config.toml
dataset = "Sentinel-2 satellite tiles (TerraMesh)"
train_examples = 72500
decoder_blocks_per_level = 2
precondition_frequency = 32
Rows from block 4 of the encoder, named by matrix and row number. Rows with one number belong to one attention dimension. Each number is 50 + 15 x the weight over its row's rms, rounded and kept within 0 to 99. All counts start at 0. After the name is the row's rms in percent of the matrix's.
# v: attention query, key and value (stacked) (encoder.blocks.4.attn.qkv.weight, 384x160, the v third), inputs 108-159
# proj: attention output (encoder.blocks.4.attn.proj.weight, 160x128, transposed), outputs 108-159
v.21 093:41 63 59 41 60 36 78 53 56 45 78 54 70 48 19 58 61 44 70 52 76 42 50 51 62 93 42 76 39 60 38 47 33 88 46 48 58 64 34 33 43 46 98 40 41 56 79 40 75 42 59 51
proj.21 099:52 35 57 60 52 70 51 46 61 51 13 58 38 50 51 23 38 44 47 63 61 44 43 83 48 38 43 56 79 40 61 66 67 51 43 17 60 57 59 69 72 48 17 77 74 76 31 40 20 68 43 52
v.22 085:63 31 72 50 45 51 53 25 34 40 40 34 50 49 50 74 45 46 67 52 25 63 27 56 40 31 66 23 60 53 53 40 38 40 58 45 56 55 53 31 76 35 44 49 55 71 44 68 54 87 49 23
proj.22 082:20 68 51 43 42 26 53 91 47 45 64 52 37 51 40 39 57 91 47 57 46 56 45 23 65 80 52 72 44 50 60 30 13 56 42 54 19 48 52 40 50 51 64 45 61 01 57 46 63 38 90 70
v.23 101:66 38 33 70 42 44 41 52 42 43 20 68 51 39 26 60 48 45 39 64 72 66 64 39 40 72 46 50 38 75 66 45 49 60 14 47 56 57 32 37 25 36 56 26 65 68 25 61 48 83 34 58
proj.23 096:53 46 83 41 81 49 42 40 57 62 59 41 50 60 82 61 62 29 57 52 31 44 29 83 44 58 63 44 63 68 71 44 47 50 56 64 54 60 60 46 49 66 33 78 55 71 62 40 70 22 54 26
v.24 092:63 71 52 45 61 72 63 59 48 74 31 46 52 43 44 63 77 29 85 41 48 52 63 34 48 40 74 57 53 41 60 32 51 44 67 61 54 41 40 61 57 62 52 36 39 53 48 22 61 60 38 54
proj.24 103:57 51 51 36 50 26 45 71 54 54 62 58 34 76 73 34 68 56 29 50 33 56 35 82 37 69 42 67 56 31 27 43 50 37 30 53 27 58 73 53 43 47 55 45 50 49 50 67 42 47 44 60
v.25 102:25 53 42 31 45 28 66 68 50 37 69 39 43 33 46 62 61 36 57 77 47 40 19 42 57 58 39 42 65 45 50 48 50 61 50 54 63 41 75 83 41 46 67 67 50 36 43 62 35 45 77 36
proj.25 105:42 34 46 65 58 66 58 62 41 51 41 40 36 45 49 20 43 61 31 55 70 97 63 32 58 43 55 78 51 61 58 34 20 48 35 38 41 83 48 56 38 57 33 35 52 53 60 49 65 49 41 42
v.26 103:49 66 62 47 48 51 55 38 58 35 89 55 71 70 35 47 45 66 66 39 08 43 45 53 50 66 26 26 45 56 50 22 77 46 70 55 62 44 49 51 35 67 49 34 40 67 58 58 63 44 45 67
proj.26 117:35 41 47 41 71 33 49 64 56 48 53 39 27 32 36 63 60 53 38 39 82 79 56 38 49 37 57 65 52 30 27 57 26 50 45 55 41 55 64 39 50 43 85 37 54 25 56 31 28 53 62 33
v.27 099:26 58 75 38 36 47 53 56 65 58 40 57 46 44 50 57 29 49 52 54 17 27 29 48 22 69 47 54 50 35 70 48 32 73 39 32 53 48 46 31 65 38 59 62 51 34 85 65 37 77 62 50
proj.27 087:55 55 42 53 80 46 26 55 54 53 53 63 72 66 29 52 34 42 59 49 55 56 55 37 75 47 65 42 41 45 54 61 46 52 76 61 56 44 58 71 13 50 48 43 49 69 29 42 46 35 53 69
v.28 109:49 65 95 31 65 68 41 43 44 47 42 69 68 78 58 23 48 53 32 60 25 59 56 76 39 46 56 40 70 66 63 54 45 36 46 52 32 33 40 55 60 59 36 68 47 64 31 45 65 30 56 51
proj.28 118:47 67 49 37 46 08 47 51 64 48 57 12 21 28 44 59 48 72 52 69 72 88 47 26 50 43 45 52 35 52 17 33 52 61 58 75 70 42 84 37 37 44 77 23 55 32 60 73 46 66 51 47
v.29 100:62 50 38 45 47 35 41 47 46 20 67 31 61 42 80 55 34 47 44 62 46 42 43 37 58 14 55 47 10 47 45 47 23 51 35 65 11 38 48 57 37 41 50 35 60 54 39 61 39 43 49 42
proj.29 087:38 54 49 78 25 64 60 62 45 42 43 60 87 52 44 68 53 52 59 59 36 60 47 54 53 69 58 52 50 59 68 54 57 56 71 52 82 41 28 54 27 80 44 58 24 49 68 35 79 36 67 57
v.30 095:55 43 82 54 27 37 59 64 46 47 65 46 65 71 43 62 46 64 52 77 12 45 39 60 30 50 58 55 73 53 45 59 50 40 59 61 32 62 55 58 56 47 57 78 55 67 57 71 59 58 65 61
proj.30 085:59 47 54 50 75 59 16 32 57 70 64 48 37 48 37 78 47 32 24 29 65 73 57 29 33 45 49 38 53 65 53 29 32 64 56 52 49 39 38 59 50 33 63 30 54 47 45 54 49 26 55 65
v.31 103:33 42 61 46 59 40 56 55 88 38 75 37 50 69 39 68 78 59 56 54 46 39 45 59 52 61 64 50 69 44 39 59 32 36 70 39 55 42 79 47 63 35 55 59 49 48 47 43 39 47 46 60
proj.31 108:33 55 53 46 64 44 43 51 08 56 41 42 41 26 28 49 38 50 28 44 70 61 56 45 60 54 33 82 54 28 49 45 61 67 54 59 62 49 22 48 57 37 85 36 40 41 55 61 47 67 59 61
v.32 097:66 35 33 59 53 60 33 72 36 62 59 63 35 27 54 45 56 63 33 44 40 51 79 35 63 15 38 81 48 70 60 41 84 72 29 39 39 61 50 52 43 56 51 55 71 54 45 36 36 66 48 71
proj.32 113:55 64 74 55 37 74 58 28 73 61 40 39 61 64 46 63 26 51 72 55 36 30 27 68 48 82 49 33 69 52 75 62 42 61 63 69 47 39 62 66 49 48 27 53 51 68 58 51 68 51 52 38
v.33 091:67 61 49 74 69 33 43 62 55 44 60 72 38 40 64 40 33 51 56 35 72 65 63 38 61 20 52 50 59 41 33 48 57 55 25 43 55 55 44 47 53 74 30 46 42 47 76 44 68 59 36 40
proj.33 095:52 51 48 41 26 55 51 55 47 82 73 43 82 75 51 53 46 32 69 58 37 11 33 47 51 70 48 38 26 60 60 53 59 38 90 56 78 28 63 56 81 53 68 75 45 47 50 46 40 63 76 42
v.34 092:60 61 58 43 35 23 44 61 40 46 62 67 58 41 26 39 67 43 64 42 67 32 65 46 78 68 41 46 32 48 36 28 62 31 46 14 74 59 78 40 44 48 51 32 37 59 51 53 49 54 23 38
proj.34 089:33 22 47 81 46 53 56 30 49 37 50 32 50 51 56 50 61 42 42 44 33 23 51 67 41 39 50 49 81 32 65 60 54 45 48 68 39 56 60 45 52 56 40 69 77 49 36 55 51 52 29 30
v.35 095:56 80 52 38 53 37 48 58 53 49 42 71 50 61 54 60 50 47 49 67 51 66 51 66 54 68 39 36 32 52 29 31 44 58 32 57 74 73 24 44 66 45 55 33 42 45 13 33 69 72 31 55
proj.35 082:46 73 55 31 37 55 41 65 34 44 67 35 35 57 40 42 48 52 83 44 28 51 44 49 17 65 57 32 52 31 37 67 52 37 53 25 30 58 61 23 22 43 64 55 58 50 76 83 51 40 82 44
v.36 095:79 51 41 57 56 43 60 54 78 29 45 53 63 35 38 49 45 43 62 33 46 86 52 63 66 48 42 40 40 68 52 27 62 49 83 64 71 48 43 42 24 43 36 30 40 67 39 67 56 55 27 51
proj.36 081:41 52 50 37 43 56 58 70 45 73 75 38 66 69 72 56 58 54 84 39 42 60 61 32 57 56 63 33 50 23 31 50 38 44 42 57 42 24 75 36 55 56 57 59 60 41 47 24 41 62 63 48
v.37 100:57 46 66 45 37 61 50 54 53 53 45 45 40 46 82 66 46 55 61 74 39 65 56 34 40 42 67 54 70 51 59 38 70 56 48 46 27 42 53 46 82 37 70 61 40 56 59 55 66 31 66 45
proj.37 081:45 57 42 53 54 40 67 67 79 45 59 55 55 25 20 62 38 46 52 37 44 63 51 83 64 58 45 42 25 57 54 64 41 55 60 53 38 47 39 57 32 41 54 63 76 45 47 23 48 65 69 62
v.38 110:59 24 18 54 15 74 48 57 44 40 23 52 39 34 50 52 62 49 40 52 68 20 60 35 45 52 45 52 51 39 42 51 59 45 25 25 29 47 38 47 61 25 58 33 54 45 53 29 46 59 47 36
proj.38 104:65 74 50 54 50 37 50 25 45 59 45 71 79 51 38 55 40 55 73 55 40 50 48 60 71 45 43 18 56 45 66 44 55 51 83 66 53 23 37 41 68 94 24 90 86 58 37 39 62 50 21 40
v.39 111:56 67 44 40 38 21 54 66 59 46 74 67 44 46 53 43 77 30 64 73 58 41 39 61 58 51 41 43 46 55 51 69 63 46 86 41 71 77 83 45 29 76 44 44 42 52 59 65 56 41 41 40
proj.39 103:24 41 78 73 52 55 36 47 37 53 40 67 67 64 45 58 51 95 75 40 52 16 61 25 69 62 57 68 42 25 56 71 40 45 36 56 59 73 16 45 88 29 77 51 70 62 43 33 73 47 63 62
v.40 084:50 65 20 31 64 41 46 60 42 78 39 49 45 48 54 61 38 53 42 60 55 37 61 58 70 30 64 60 57 49 44 35 70 39 70 17 44 53 85 56 62 54 36 52 65 40 62 44 60 40 52 48
proj.40 089:36 44 86 82 68 69 66 53 57 27 42 44 31 62 50 54 43 47 38 35 46 50 63 29 42 56 47 79 39 58 52 78 51 60 19 85 30 61 22 56 50 42 48 50 54 54 58 71 51 71 59 63
v.41 092:40 53 42 27 48 44 46 50 73 55 55 31 55 65 58 25 65 54 43 65 49 48 41 63 35 71 57 58 69 64 25 68 61 59 61 56 72 65 37 39 48 61 41 68 43 38 54 38 81 29 56 36
proj.41 093:35 25 39 45 27 39 59 78 17 60 48 61 48 46 67 63 34 58 55 36 83 51 50 45 53 50 51 54 57 35 33 38 60 60 57 46 47 18 63 45 68 34 73 52 38 56 56 42 28 50 43 58
v.42 103:45 56 22 33 62 60 50 41 33 34 70 33 61 37 68 46 56 52 49 75 48 52 36 54 24 44 47 54 46 53 74 41 32 56 56 45 12 59 57 60 39 36 51 54 53 54 30 23 55 38 64 58
proj.42 083:65 53 78 78 34 48 45 09 52 58 49 79 62 56 38 47 63 55 69 65 80 70 58 40 54 52 38 50 54 82 39 53 36 49 51 74 56 23 75 59 16 56 41 63 60 73 57 32 62 59 53 12
v.43 092:78 19 44 87 57 51 76 36 62 46 26 52 42 59 65 77 60 54 45 37 67 46 90 50 48 70 38 51 46 48 39 56 42 58 32 56 70 50 50 58 51 42 26 36 56 73 44 65 42 48 61 42
proj.43 093:65 73 73 41 33 42 44 54 40 71 75 67 58 21 57 54 56 67 73 81 37 45 52 56 48 57 55 28 41 43 73 37 71 29 47 37 44 67 52 63 71 51 43 70 39 50 47 43 75 22 66 58
v.44 099:67 35 44 47 49 40 59 39 67 38 42 72 52 64 39 43 61 58 61 42 46 36 61 62 51 38 19 65 50 77 40 46 52 27 65 54 68 53 59 45 07 65 29 11 52 56 31 67 39 77 31 83
proj.44 090:34 67 69 69 34 26 66 58 40 52 77 44 51 43 62 58 51 73 60 47 68 34 57 38 42 49 42 68 52 24 50 50 56 85 24 30 30 27 59 46 65 38 58 60 45 74 57 23 80 14 67 27
v.45 093:41 47 63 55 59 26 47 52 49 63 59 50 57 30 43 53 61 31 37 36 79 33 44 41 68 38 60 45 37 48 38 62 54 56 55 53 50 45 72 45 37 54 40 82 58 60 60 61 43 51 48 75
proj.45 090:40 36 35 67 39 84 51 24 56 64 54 51 75 70 44 24 58 67 94 46 46 34 59 56 56 78 31 60 71 53 60 62 47 46 56 53 62 54 25 60 62 44 44 32 57 66 32 46 43 49 53 35
v.46 092:86 39 57 42 66 41 57 44 41 24 54 56 32 62 49 39 53 54 42 61 70 67 54 27 38 48 51 49 62 55 46 49 25 34 73 51 39 63 47 45 71 59 33 47 47 66 41 30 39 55 58 57
proj.46 081:28 44 45 35 66 68 57 35 55 99 46 35 71 62 52 32 30 37 47 57 21 40 32 41 50 51 44 63 57 73 50 41 36 55 35 28 59 27 28 40 31 54 21 36 51 46 36 48 47 39 51 55
v.47 102:34 63 69 42 65 36 22 85 55 36 66 53 40 33 59 55 46 65 43 55 46 36 41 51 46 34 60 43 48 48 35 58 22 29 48 55 24 27 75 54 54 53 39 79 68 49 60 26 49 41 86 67
proj.47 099:44 39 58 72 43 44 50 29 36 51 37 38 58 54 34 26 68 45 54 91 60 77 46 38 24 65 36 62 12 55 55 45 60 56 59 54 73 66 23 57 62 33 38 45 52 34 47 54 39 76 20 47
v.48 089:65 56 35 55 53 30 62 43 34 47 61 41 35 52 29 65 56 48 43 54 40 62 30 38 19 64 31 51 50 48 44 58 32 42 53 37 43 43 66 63 40 67 55 46 51 66 95 76 38 42 42 59
proj.48 087:52 39 55 81 46 54 50 29 47 57 29 56 60 41 49 51 41 46 69 47 61 28 52 62 48 32 58 34 43 46 45 77 49 52 42 50 56 60 30 50 41 43 23 46 53 64 33 44 86 49 35 54
v.49 095:45 37 45 44 45 33 19 54 34 55 71 51 40 67 43 28 61 32 65 63 43 28 24 55 37 46 57 73 55 42 56 47 71 55 34 49 66 55 58 54 68 40 79 68 49 52 63 50 26 28 52 27
proj.49 091:50 47 52 48 36 78 73 35 54 57 51 65 87 46 52 72 24 41 41 17 30 24 42 35 66 56 66 30 42 48 50 76 46 27 62 42 32 48 19 61 47 73 35 79 62 70 66 41 53 65 40 61
v.50 094:60 65 68 52 61 60 60 59 53 73 56 60 39 44 37 55 63 40 35 47 56 64 45 52 48 57 49 57 75 39 37 36 55 54 26 55 51 58 73 74 60 60 43 40 65 50 70 40 63 56 60 47
proj.50 095:61 51 16 59 52 55 40 37 49 44 35 19 49 55 56 34 56 43 45 46 49 52 33 25 45 80 33 49 55 66 67 78 46 65 70 54 51 35 44 41 78 33 08 48 58 75 53 58 39 49 34 69
v.51 104:43 62 55 43 74 62 44 44 30 29 41 62 78 56 32 58 45 63 47 67 30 57 51 27 48 54 46 44 41 76 40 41 41 27 73 68 55 30 56 51 83 58 48 73 70 31 43 44 83 32 60 50
proj.51 125:23 49 34 47 55 31 50 61 37 39 48 20 09 50 42 45 51 51 35 45 58 85 50 46 26 51 51 80 60 64 48 50 57 72 30 61 36 55 72 44 22 41 61 29 23 56 69 66 17 63 56 68
v.52 084:69 49 45 45 54 52 47 48 39 43 21 40 59 63 74 50 73 60 49 59 60 44 36 54 55 32 57 64 21 53 57 42 36 50 60 62 75 40 38 16 76 57 66 57 27 52 58 35 45 73 42 65
proj.52 092:59 62 85 21 44 59 54 36 34 60 77 46 54 26 37 57 46 63 32 45 40 38 57 59 46 60 55 67 48 20 42 38 51 30 47 43 43 44 64 54 43 24 79 51 48 47 39 66 37 06 51 40
v.53 087:58 69 38 56 48 38 43 28 59 63 51 79 56 77 53 55 65 54 79 56 39 35 39 57 48 65 41 38 41 48 51 42 62 47 59 45 54 42 47 28 64 21 72 38 43 40 61 52 47 57 24 30
proj.53 092:41 47 67 53 68 54 32 73 31 42 52 37 62 58 41 62 57 57 55 28 36 34 60 52 78 27 76 62 43 10 34 44 45 29 27 49 44 56 74 13 55 27 42 55 65 53 56 61 25 22 60 57
v.54 097:41 55 75 45 77 61 52 41 49 36 44 44 58 58 26 33 52 72 45 52 33 54 49 51 56 80 50 50 68 49 66 38 63 38 41 71 46 59 32 51 26 49 42 53 38 41 43 42 45 32 51 43
proj.54 098:46 48 23 44 38 28 48 73 53 42 42 49 40 33 56 51 55 43 43 52 58 45 32 12 38 33 51 55 35 34 48 56 63 64 31 32 60 59 65 82 49 62 61 54 36 63 48 47 39 40 56 69
v.55 112:26 65 44 69 60 47 48 35 43 64 37 24 50 31 42 89 23 45 42 32 50 42 68 33 66 49 49 64 59 54 37 28 56 58 24 41 54 75 28 45 68 36 73 49 41 34 46 41 51 68 40 40
proj.55 094:68 43 38 54 37 58 52 57 63 40 36 36 35 63 55 47 50 59 55 60 29 50 14 60 54 62 26 32 58 27 67 43 69 43 69 47 45 39 84 70 41 71 43 60 52 57 62 59 55 23 45 46
v.56 088:58 77 67 53 76 76 73 47 59 54 48 37 49 55 54 21 55 43 53 55 63 32 23 40 41 49 25 50 60 49 70 66 51 62 40 73 45 70 31 47 50 48 52 72 53 56 34 60 57 38 22 49
proj.56 084:33 53 42 44 47 34 44 50 59 39 41 45 54 38 22 49 46 71 26 48 58 58 59 41 41 43 48 41 45 75 55 54 59 37 83 38 50 50 72 43 24 35 60 56 30 47 33 26 21 64 33 37
v.57 105:58 62 63 64 32 59 57 52 28 59 37 28 35 54 57 58 37 42 43 65 62 38 67 23 64 52 69 66 59 33 45 57 48 87 24 30 40 51 40 63 45 55 64 37 54 65 50 30 28 72 81 46
proj.57 093:46 30 43 48 45 39 63 17 68 32 59 69 56 74 45 47 63 35 31 43 47 49 41 94 35 66 56 22 74 70 54 46 59 41 71 70 36 50 46 68 54 55 41 53 43 48 28 53 52 33 64 54
v.58 086:49 54 73 50 44 41 29 26 35 38 22 64 66 52 66 76 53 64 41 51 15 47 51 22 24 58 46 36 31 53 27 52 63 26 24 44 36 43 38 54 67 43 69 47 53 35 42 48 71 46 62 63
proj.58 090:66 76 48 42 33 56 37 40 40 70 52 37 31 73 66 29 56 52 62 79 53 62 33 55 48 55 65 12 28 43 55 48 54 45 58 51 68 53 50 40 36 68 33 67 39 46 29 52 32 69 46 36
v.59 091:38 43 49 63 59 48 46 67 54 56 59 39 38 13 75 48 33 56 38 37 58 66 60 46 43 36 45 65 61 39 28 28 21 52 38 42 33 61 43 86 44 60 61 29 49 14 35 56 60 43 49 56
proj.59 087:79 57 59 27 32 34 62 41 42 53 41 61 83 30 41 28 55 35 74 37 52 24 49 58 45 58 68 37 63 57 57 41 46 50 60 81 77 41 63 56 20 33 04 75 63 73 47 45 45 33 48 38
v.60 109:58 52 66 64 49 41 49 59 50 63 18 63 34 47 64 33 56 35 56 58 48 49 44 50 51 63 57 47 46 36 50 55 66 63 56 46 39 50 47 46 83 23 44 55 35 51 31 44 30 58 37 54
proj.60 101:52 72 44 41 48 51 48 28 35 31 66 65 56 61 33 57 52 53 84 31 59 36 43 80 64 53 73 28 36 42 46 50 64 38 53 52 53 45 38 54 63 29 68 48 60 29 57 49 94 42 50 65
v.61 111:63 51 45 56 53 33 39 74 29 48 67 37 21 26 60 87 42 54 49 59 46 51 63 31 41 22 64 64 59 53 48 65 52 55 56 26 40 58 49 56 67 38 67 94 29 36 77 41 33 36 58 50
proj.61 114:36 45 46 67 28 79 41 17 80 64 28 48 71 44 43 33 43 43 44 60 57 58 44 64 61 57 40 40 45 79 57 53 51 59 46 79 53 23 38 75 46 78 27 37 78 56 39 36 78 87 37 47
v.62 087:52 44 54 56 62 66 39 16 31 44 34 37 54 35 66 54 36 51 29 43 73 68 57 37 40 64 89 68 60 59 42 57 61 51 28 90 31 65 34 56 34 32 70 66 35 57 21 57 50 26 44 48
proj.62 087:46 41 57 29 64 51 46 81 51 60 79 42 43 45 52 61 31 32 63 59 52 38 41 55 42 35 12 39 37 71 44 27 58 58 70 24 66 53 61 60 37 66 45 60 53 54 71 31 25 38 52 50
v.63 090:39 43 55 48 55 44 29 58 76 58 49 58 51 50 53 68 52 62 69 40 15 29 66 39 26 41 53 41 94 60 27 61 58 65 24 53 38 42 62 38 62 44 64 52 48 31 69 37 64 29 55 33
proj.63 086:48 56 58 56 50 28 56 55 08 49 45 38 31 52 30 35 72 26 46 50 72 85 49 35 50 63 52 31 42 43 19 50 71 33 57 54 52 34 46 55 78 30 64 57 57 61 47 52 48 51 35 56
v.64 120:58 23 28 62 50 66 41 52 10 58 43 44 39 37 58 45 60 42 29 36 86 75 57 41 47 60 52 41 37 34 64 46 34 45 34 71 52 51 35 36 24 33 56 13 47 43 24 37 44 71 24 61
proj.64 122:75 59 53 52 44 57 48 30 69 43 35 79 71 61 50 48 44 40 46 59 14 58 39 65 42 45 53 34 51 64 69 66 89 56 81 31 66 62 66 51 63 38 35 76 47 72 34 32 89 58 38 54
v.65 091:54 60 43 21 34 56 63 44 53 67 82 90 73 41 72 37 26 48 71 50 40 34 47 46 79 87 69 47 52 55 26 41 55 53 39 44 79 66 56 37 39 47 41 79 47 45 47 52 40 64 57 71
proj.65 088:59 46 57 56 63 54 44 98 58 45 54 43 23 74 42 51 33 56 46 39 71 28 40 36 67 49 56 32 58 75 46 71 46 34 78 33 47 43 50 27 56 39 33 44 65 30 34 64 50 50 51 40
v.66 104:68 36 28 40 31 71 87 34 53 65 32 65 63 55 57 37 51 48 40 59 22 68 45 62 39 93 32 58 45 43 62 50 35 40 70 50 22 42 57 44 39 33 44 49 56 43 38 52 65 27 34 51
proj.66 114:43 75 67 64 51 46 32 59 50 42 37 60 23 60 54 48 30 72 50 45 58 59 49 58 62 22 98 23 58 83 53 82 60 24 46 47 49 52 35 54 46 49 38 57 43 53 48 65 58 80 47 51
v.67 095:32 08 55 34 72 59 53 63 59 37 51 39 26 33 50 71 43 65 39 50 43 67 44 63 33 40 37 51 52 43 38 46 90 37 54 43 57 35 56 57 63 64 56 64 59 38 52 38 67 67 57 32
proj.67 109:56 51 33 53 40 78 38 21 41 62 30 41 76 33 41 19 57 63 77 41 54 53 44 55 39 47 56 34 57 44 52 51 36 51 38 50 26 36 40 42 43 27 31 45 57 47 17 64 53 46 51 56
v.68 105:34 52 25 76 69 31 61 35 61 49 52 67 63 78 59 66 50 50 36 52 71 30 75 63 57 45 64 54 39 54 44 72 40 50 18 78 60 62 29 22 15 61 45 52 51 45 73 47 26 77 49 59
proj.68 098:72 38 79 59 45 52 55 59 42 62 58 46 41 26 49 42 61 30 79 38 33 47 28 52 46 53 45 51 44 48 70 55 57 64 71 16 63 53 72 69 73 46 38 59 63 48 30 50 77 37 55 49
v.69 113:28 41 88 19 39 49 62 66 20 32 73 16 29 56 50 50 58 55 43 53 50 44 53 38 36 57 65 60 59 37 52 57 61 45 68 52 57 37 62 38 79 40 57 87 21 26 77 26 58 46 55 52
proj.69 113:68 47 21 74 40 58 19 28 53 59 27 60 78 29 47 22 37 44 74 48 60 49 35 73 45 60 42 19 70 42 76 55 68 35 36 50 36 62 32 34 44 40 27 37 86 57 37 52 63 88 59 69
v.70 104:70 39 43 56 70 69 53 48 57 43 75 52 27 68 31 42 46 37 45 51 51 50 22 52 52 27 47 54 53 70 54 36 46 50 48 14 66 56 64 47 86 69 69 54 34 47 64 58 51 50 27 81
proj.70 100:26 63 64 56 19 42 55 59 54 70 50 39 50 37 65 61 46 76 62 17 41 73 71 65 46 72 51 23 53 68 41 33 56 39 54 67 68 45 54 63 40 25 38 57 78 65 47 46 64 34 68 60
v.71 098:34 54 36 48 46 24 42 44 58 39 51 48 19 67 30 48 68 36 62 62 42 75 41 58 68 44 56 39 46 38 44 37 63 27 99 06 59 74 72 70 65 58 42 42 22 55 76 77 42 51 69 50
proj.71 110:44 53 43 67 73 37 47 67 17 82 47 55 68 27 77 68 56 63 49 63 37 55 87 45 35 71 30 61 72 33 41 49 61 71 47 61 32 34 56 30 38 32 42 54 60 39 26 24 28 52 43 62
v.72 098:29 58 59 45 42 32 31 92 57 24 83 29 56 32 57 44 48 53 36 47 48 83 49 67 42 40 61 60 61 50 23 43 43 36 34 46 46 50 82 60 74 78 24 27 54 28 54 47 36 16 54 24
proj.72 104:67 46 45 48 64 57 62 38 00 54 41 80 64 54 52 66 71 50 54 24 39 58 65 28 28 40 25 50 35 29 68 35 13 73 41 76 42 44 51 75 29 42 49 66 44 75 84 48 54 64 26 62
v.73 090:40 56 55 50 41 65 46 39 56 36 47 70 89 58 63 53 60 45 54 64 39 72 86 47 47 77 40 55 56 54 26 87 60 34 32 79 51 57 46 51 32 51 54 59 62 51 60 20 45 35 33 56
proj.73 085:64 42 55 42 89 53 50 66 33 60 73 59 12 50 64 48 35 40 69 53 64 12 41 53 34 37 74 45 40 47 78 57 42 32 66 38 42 60 51 47 55 38 46 23 53 44 52 64 16 77 65 71
v.74 097:59 62 55 46 49 63 41 51 42 49 38 74 58 55 58 46 42 75 51 39 32 49 40 56 39 51 44 51 77 51 72 63 31 47 52 36 36 19 29 63 70 35 58 70 57 39 44 36 71 45 72 47
proj.74 091:36 63 57 62 58 57 45 76 57 39 62 23 46 54 71 58 52 27 24 62 49 65 70 57 56 47 57 19 29 73 32 48 32 26 39 70 51 42 44 53 43 49 42 31 53 70 51 66 48 53 75 50
v.75 102:59 60 33 67 56 68 38 37 45 54 71 48 29 35 40 52 28 73 51 43 60 39 20 32 62 26 52 44 37 57 48 37 51 43 57 37 63 59 47 68 36 19 56 54 47 46 56 67 38 77 52 46
proj.75 105:41 30 54 39 41 34 77 63 33 42 32 23 69 56 51 64 67 46 40 35 48 61 68 43 54 54 24 74 62 46 54 25 28 88 25 63 48 56 51 53 61 66 60 68 25 43 48 49 31 31 24 34
v.76 101:25 67 69 34 53 45 56 54 42 42 65 49 73 42 48 55 39 44 51 43 34 29 59 55 88 42 66 72 30 69 59 58 49 43 25 55 60 67 48 34 59 40 69 54 51 54 22 56 58 65 52 61
proj.76 097:44 67 52 54 55 43 48 57 55 86 31 44 19 38 36 27 80 70 32 67 30 37 49 37 53 45 44 51 51 52 55 46 40 38 54 48 51 16 33 38 57 51 34 31 81 53 72 52 49 61 46 35
v.77 106:35 46 71 41 64 75 50 53 66 58 53 46 83 51 37 60 59 37 56 52 45 47 58 50 66 50 45 49 56 49 42 45 34 39 61 94 42 30 54 37 26 76 30 51 70 53 40 40 46 39 56 36
proj.77 125:35 41 63 36 55 28 53 50 52 36 63 43 35 50 38 48 50 36 25 66 70 34 41 44 59 20 60 77 35 41 24 58 34 56 27 19 47 66 49 49 47 46 67 41 35 23 63 57 43 56 55 44
v.78 092:34 41 53 35 33 77 44 44 36 35 77 58 42 56 28 68 56 47 48 72 74 80 47 33 46 50 67 45 53 55 41 22 57 46 52 81 46 45 03 39 52 65 46 37 34 33 66 37 71 22 56 52
proj.78 097:63 46 51 45 66 39 43 55 28 67 39 43 39 44 72 27 55 33 45 36 51 34 59 40 32 35 32 73 54 34 41 41 29 50 27 27 37 65 90 62 29 29 64 30 30 54 67 38 00 60 26 41
v.79 094:50 69 36 71 59 62 71 61 22 41 57 59 57 56 57 48 47 53 67 37 57 76 46 62 22 46 45 24 64 52 44 59 36 66 68 70 39 61 40 44 02 32 32 20 58 51 48 63 58 48 62 56
proj.79 098:41 32 66 10 48 35 41 52 62 60 58 44 28 28 53 59 61 50 56 51 71 46 48 44 60 38 58 82 35 65 48 34 34 78 53 29 61 47 67 64 70 62 62 71 55 39 74 38 29 47 21 42
v.80 105:46 84 22 64 57 43 65 50 47 44 53 45 32 33 50 59 47 56 52 40 81 52 50 58 39 31 37 44 37 46 40 58 40 53 48 25 41 60 68 64 75 70 48 16 41 66 67 62 40 56 45 47
proj.80 104:76 38 85 38 21 51 34 37 40 43 42 54 73 74 49 24 82 40 49 61 17 47 66 19 83 52 35 51 44 44 76 40 70 66 36 88 64 45 57 70 47 55 50 53 34 51 52 34 65 54 43 25
v.81 124:22 52 78 35 46 62 72 59 53 66 74 56 65 39 25 31 45 35 54 67 27 68 47 57 64 78 44 54 79 41 46 25 29 26 42 66 37 38 59 58 94 75 45 54 38 47 58 27 57 31 49 68
proj.81 130:71 49 34 73 48 56 32 53 39 33 50 54 33 31 73 38 45 66 43 51 56 54 45 52 42 31 70 21 41 64 55 87 40 26 46 30 48 54 32 34 32 41 46 32 61 58 35 56 82 77 66 45
v.82 116:42 39 39 72 28 35 26 61 33 54 58 34 29 22 11 61 64 26 72 55 73 50 71 42 45 50 26 59 24 55 44 35 55 45 72 39 43 66 53 38 77 46 48 64 28 58 75 58 48 60 36 57
proj.82 137:81 66 39 29 65 58 48 31 48 59 22 75 70 75 54 22 41 41 39 23 36 73 40 63 29 70 43 49 60 60 62 51 63 69 68 70 38 46 47 46 27 47 56 29 34 58 23 14 75 43 58 52
v.83 103:37 79 69 42 50 36 53 57 70 29 83 55 62 65 17 38 45 47 52 61 34 53 73 63 61 78 26 35 35 52 36 71 68 71 47 35 60 10 44 49 52 66 65 69 24 64 86 46 62 38 46 34
proj.83 101:80 45 23 54 70 60 60 59 47 70 54 46 39 30 52 64 66 70 51 68 59 20 36 28 69 28 56 54 79 37 47 53 11 11 69 40 37 49 46 25 47 45 69 42 54 25 51 48 44 48 60 58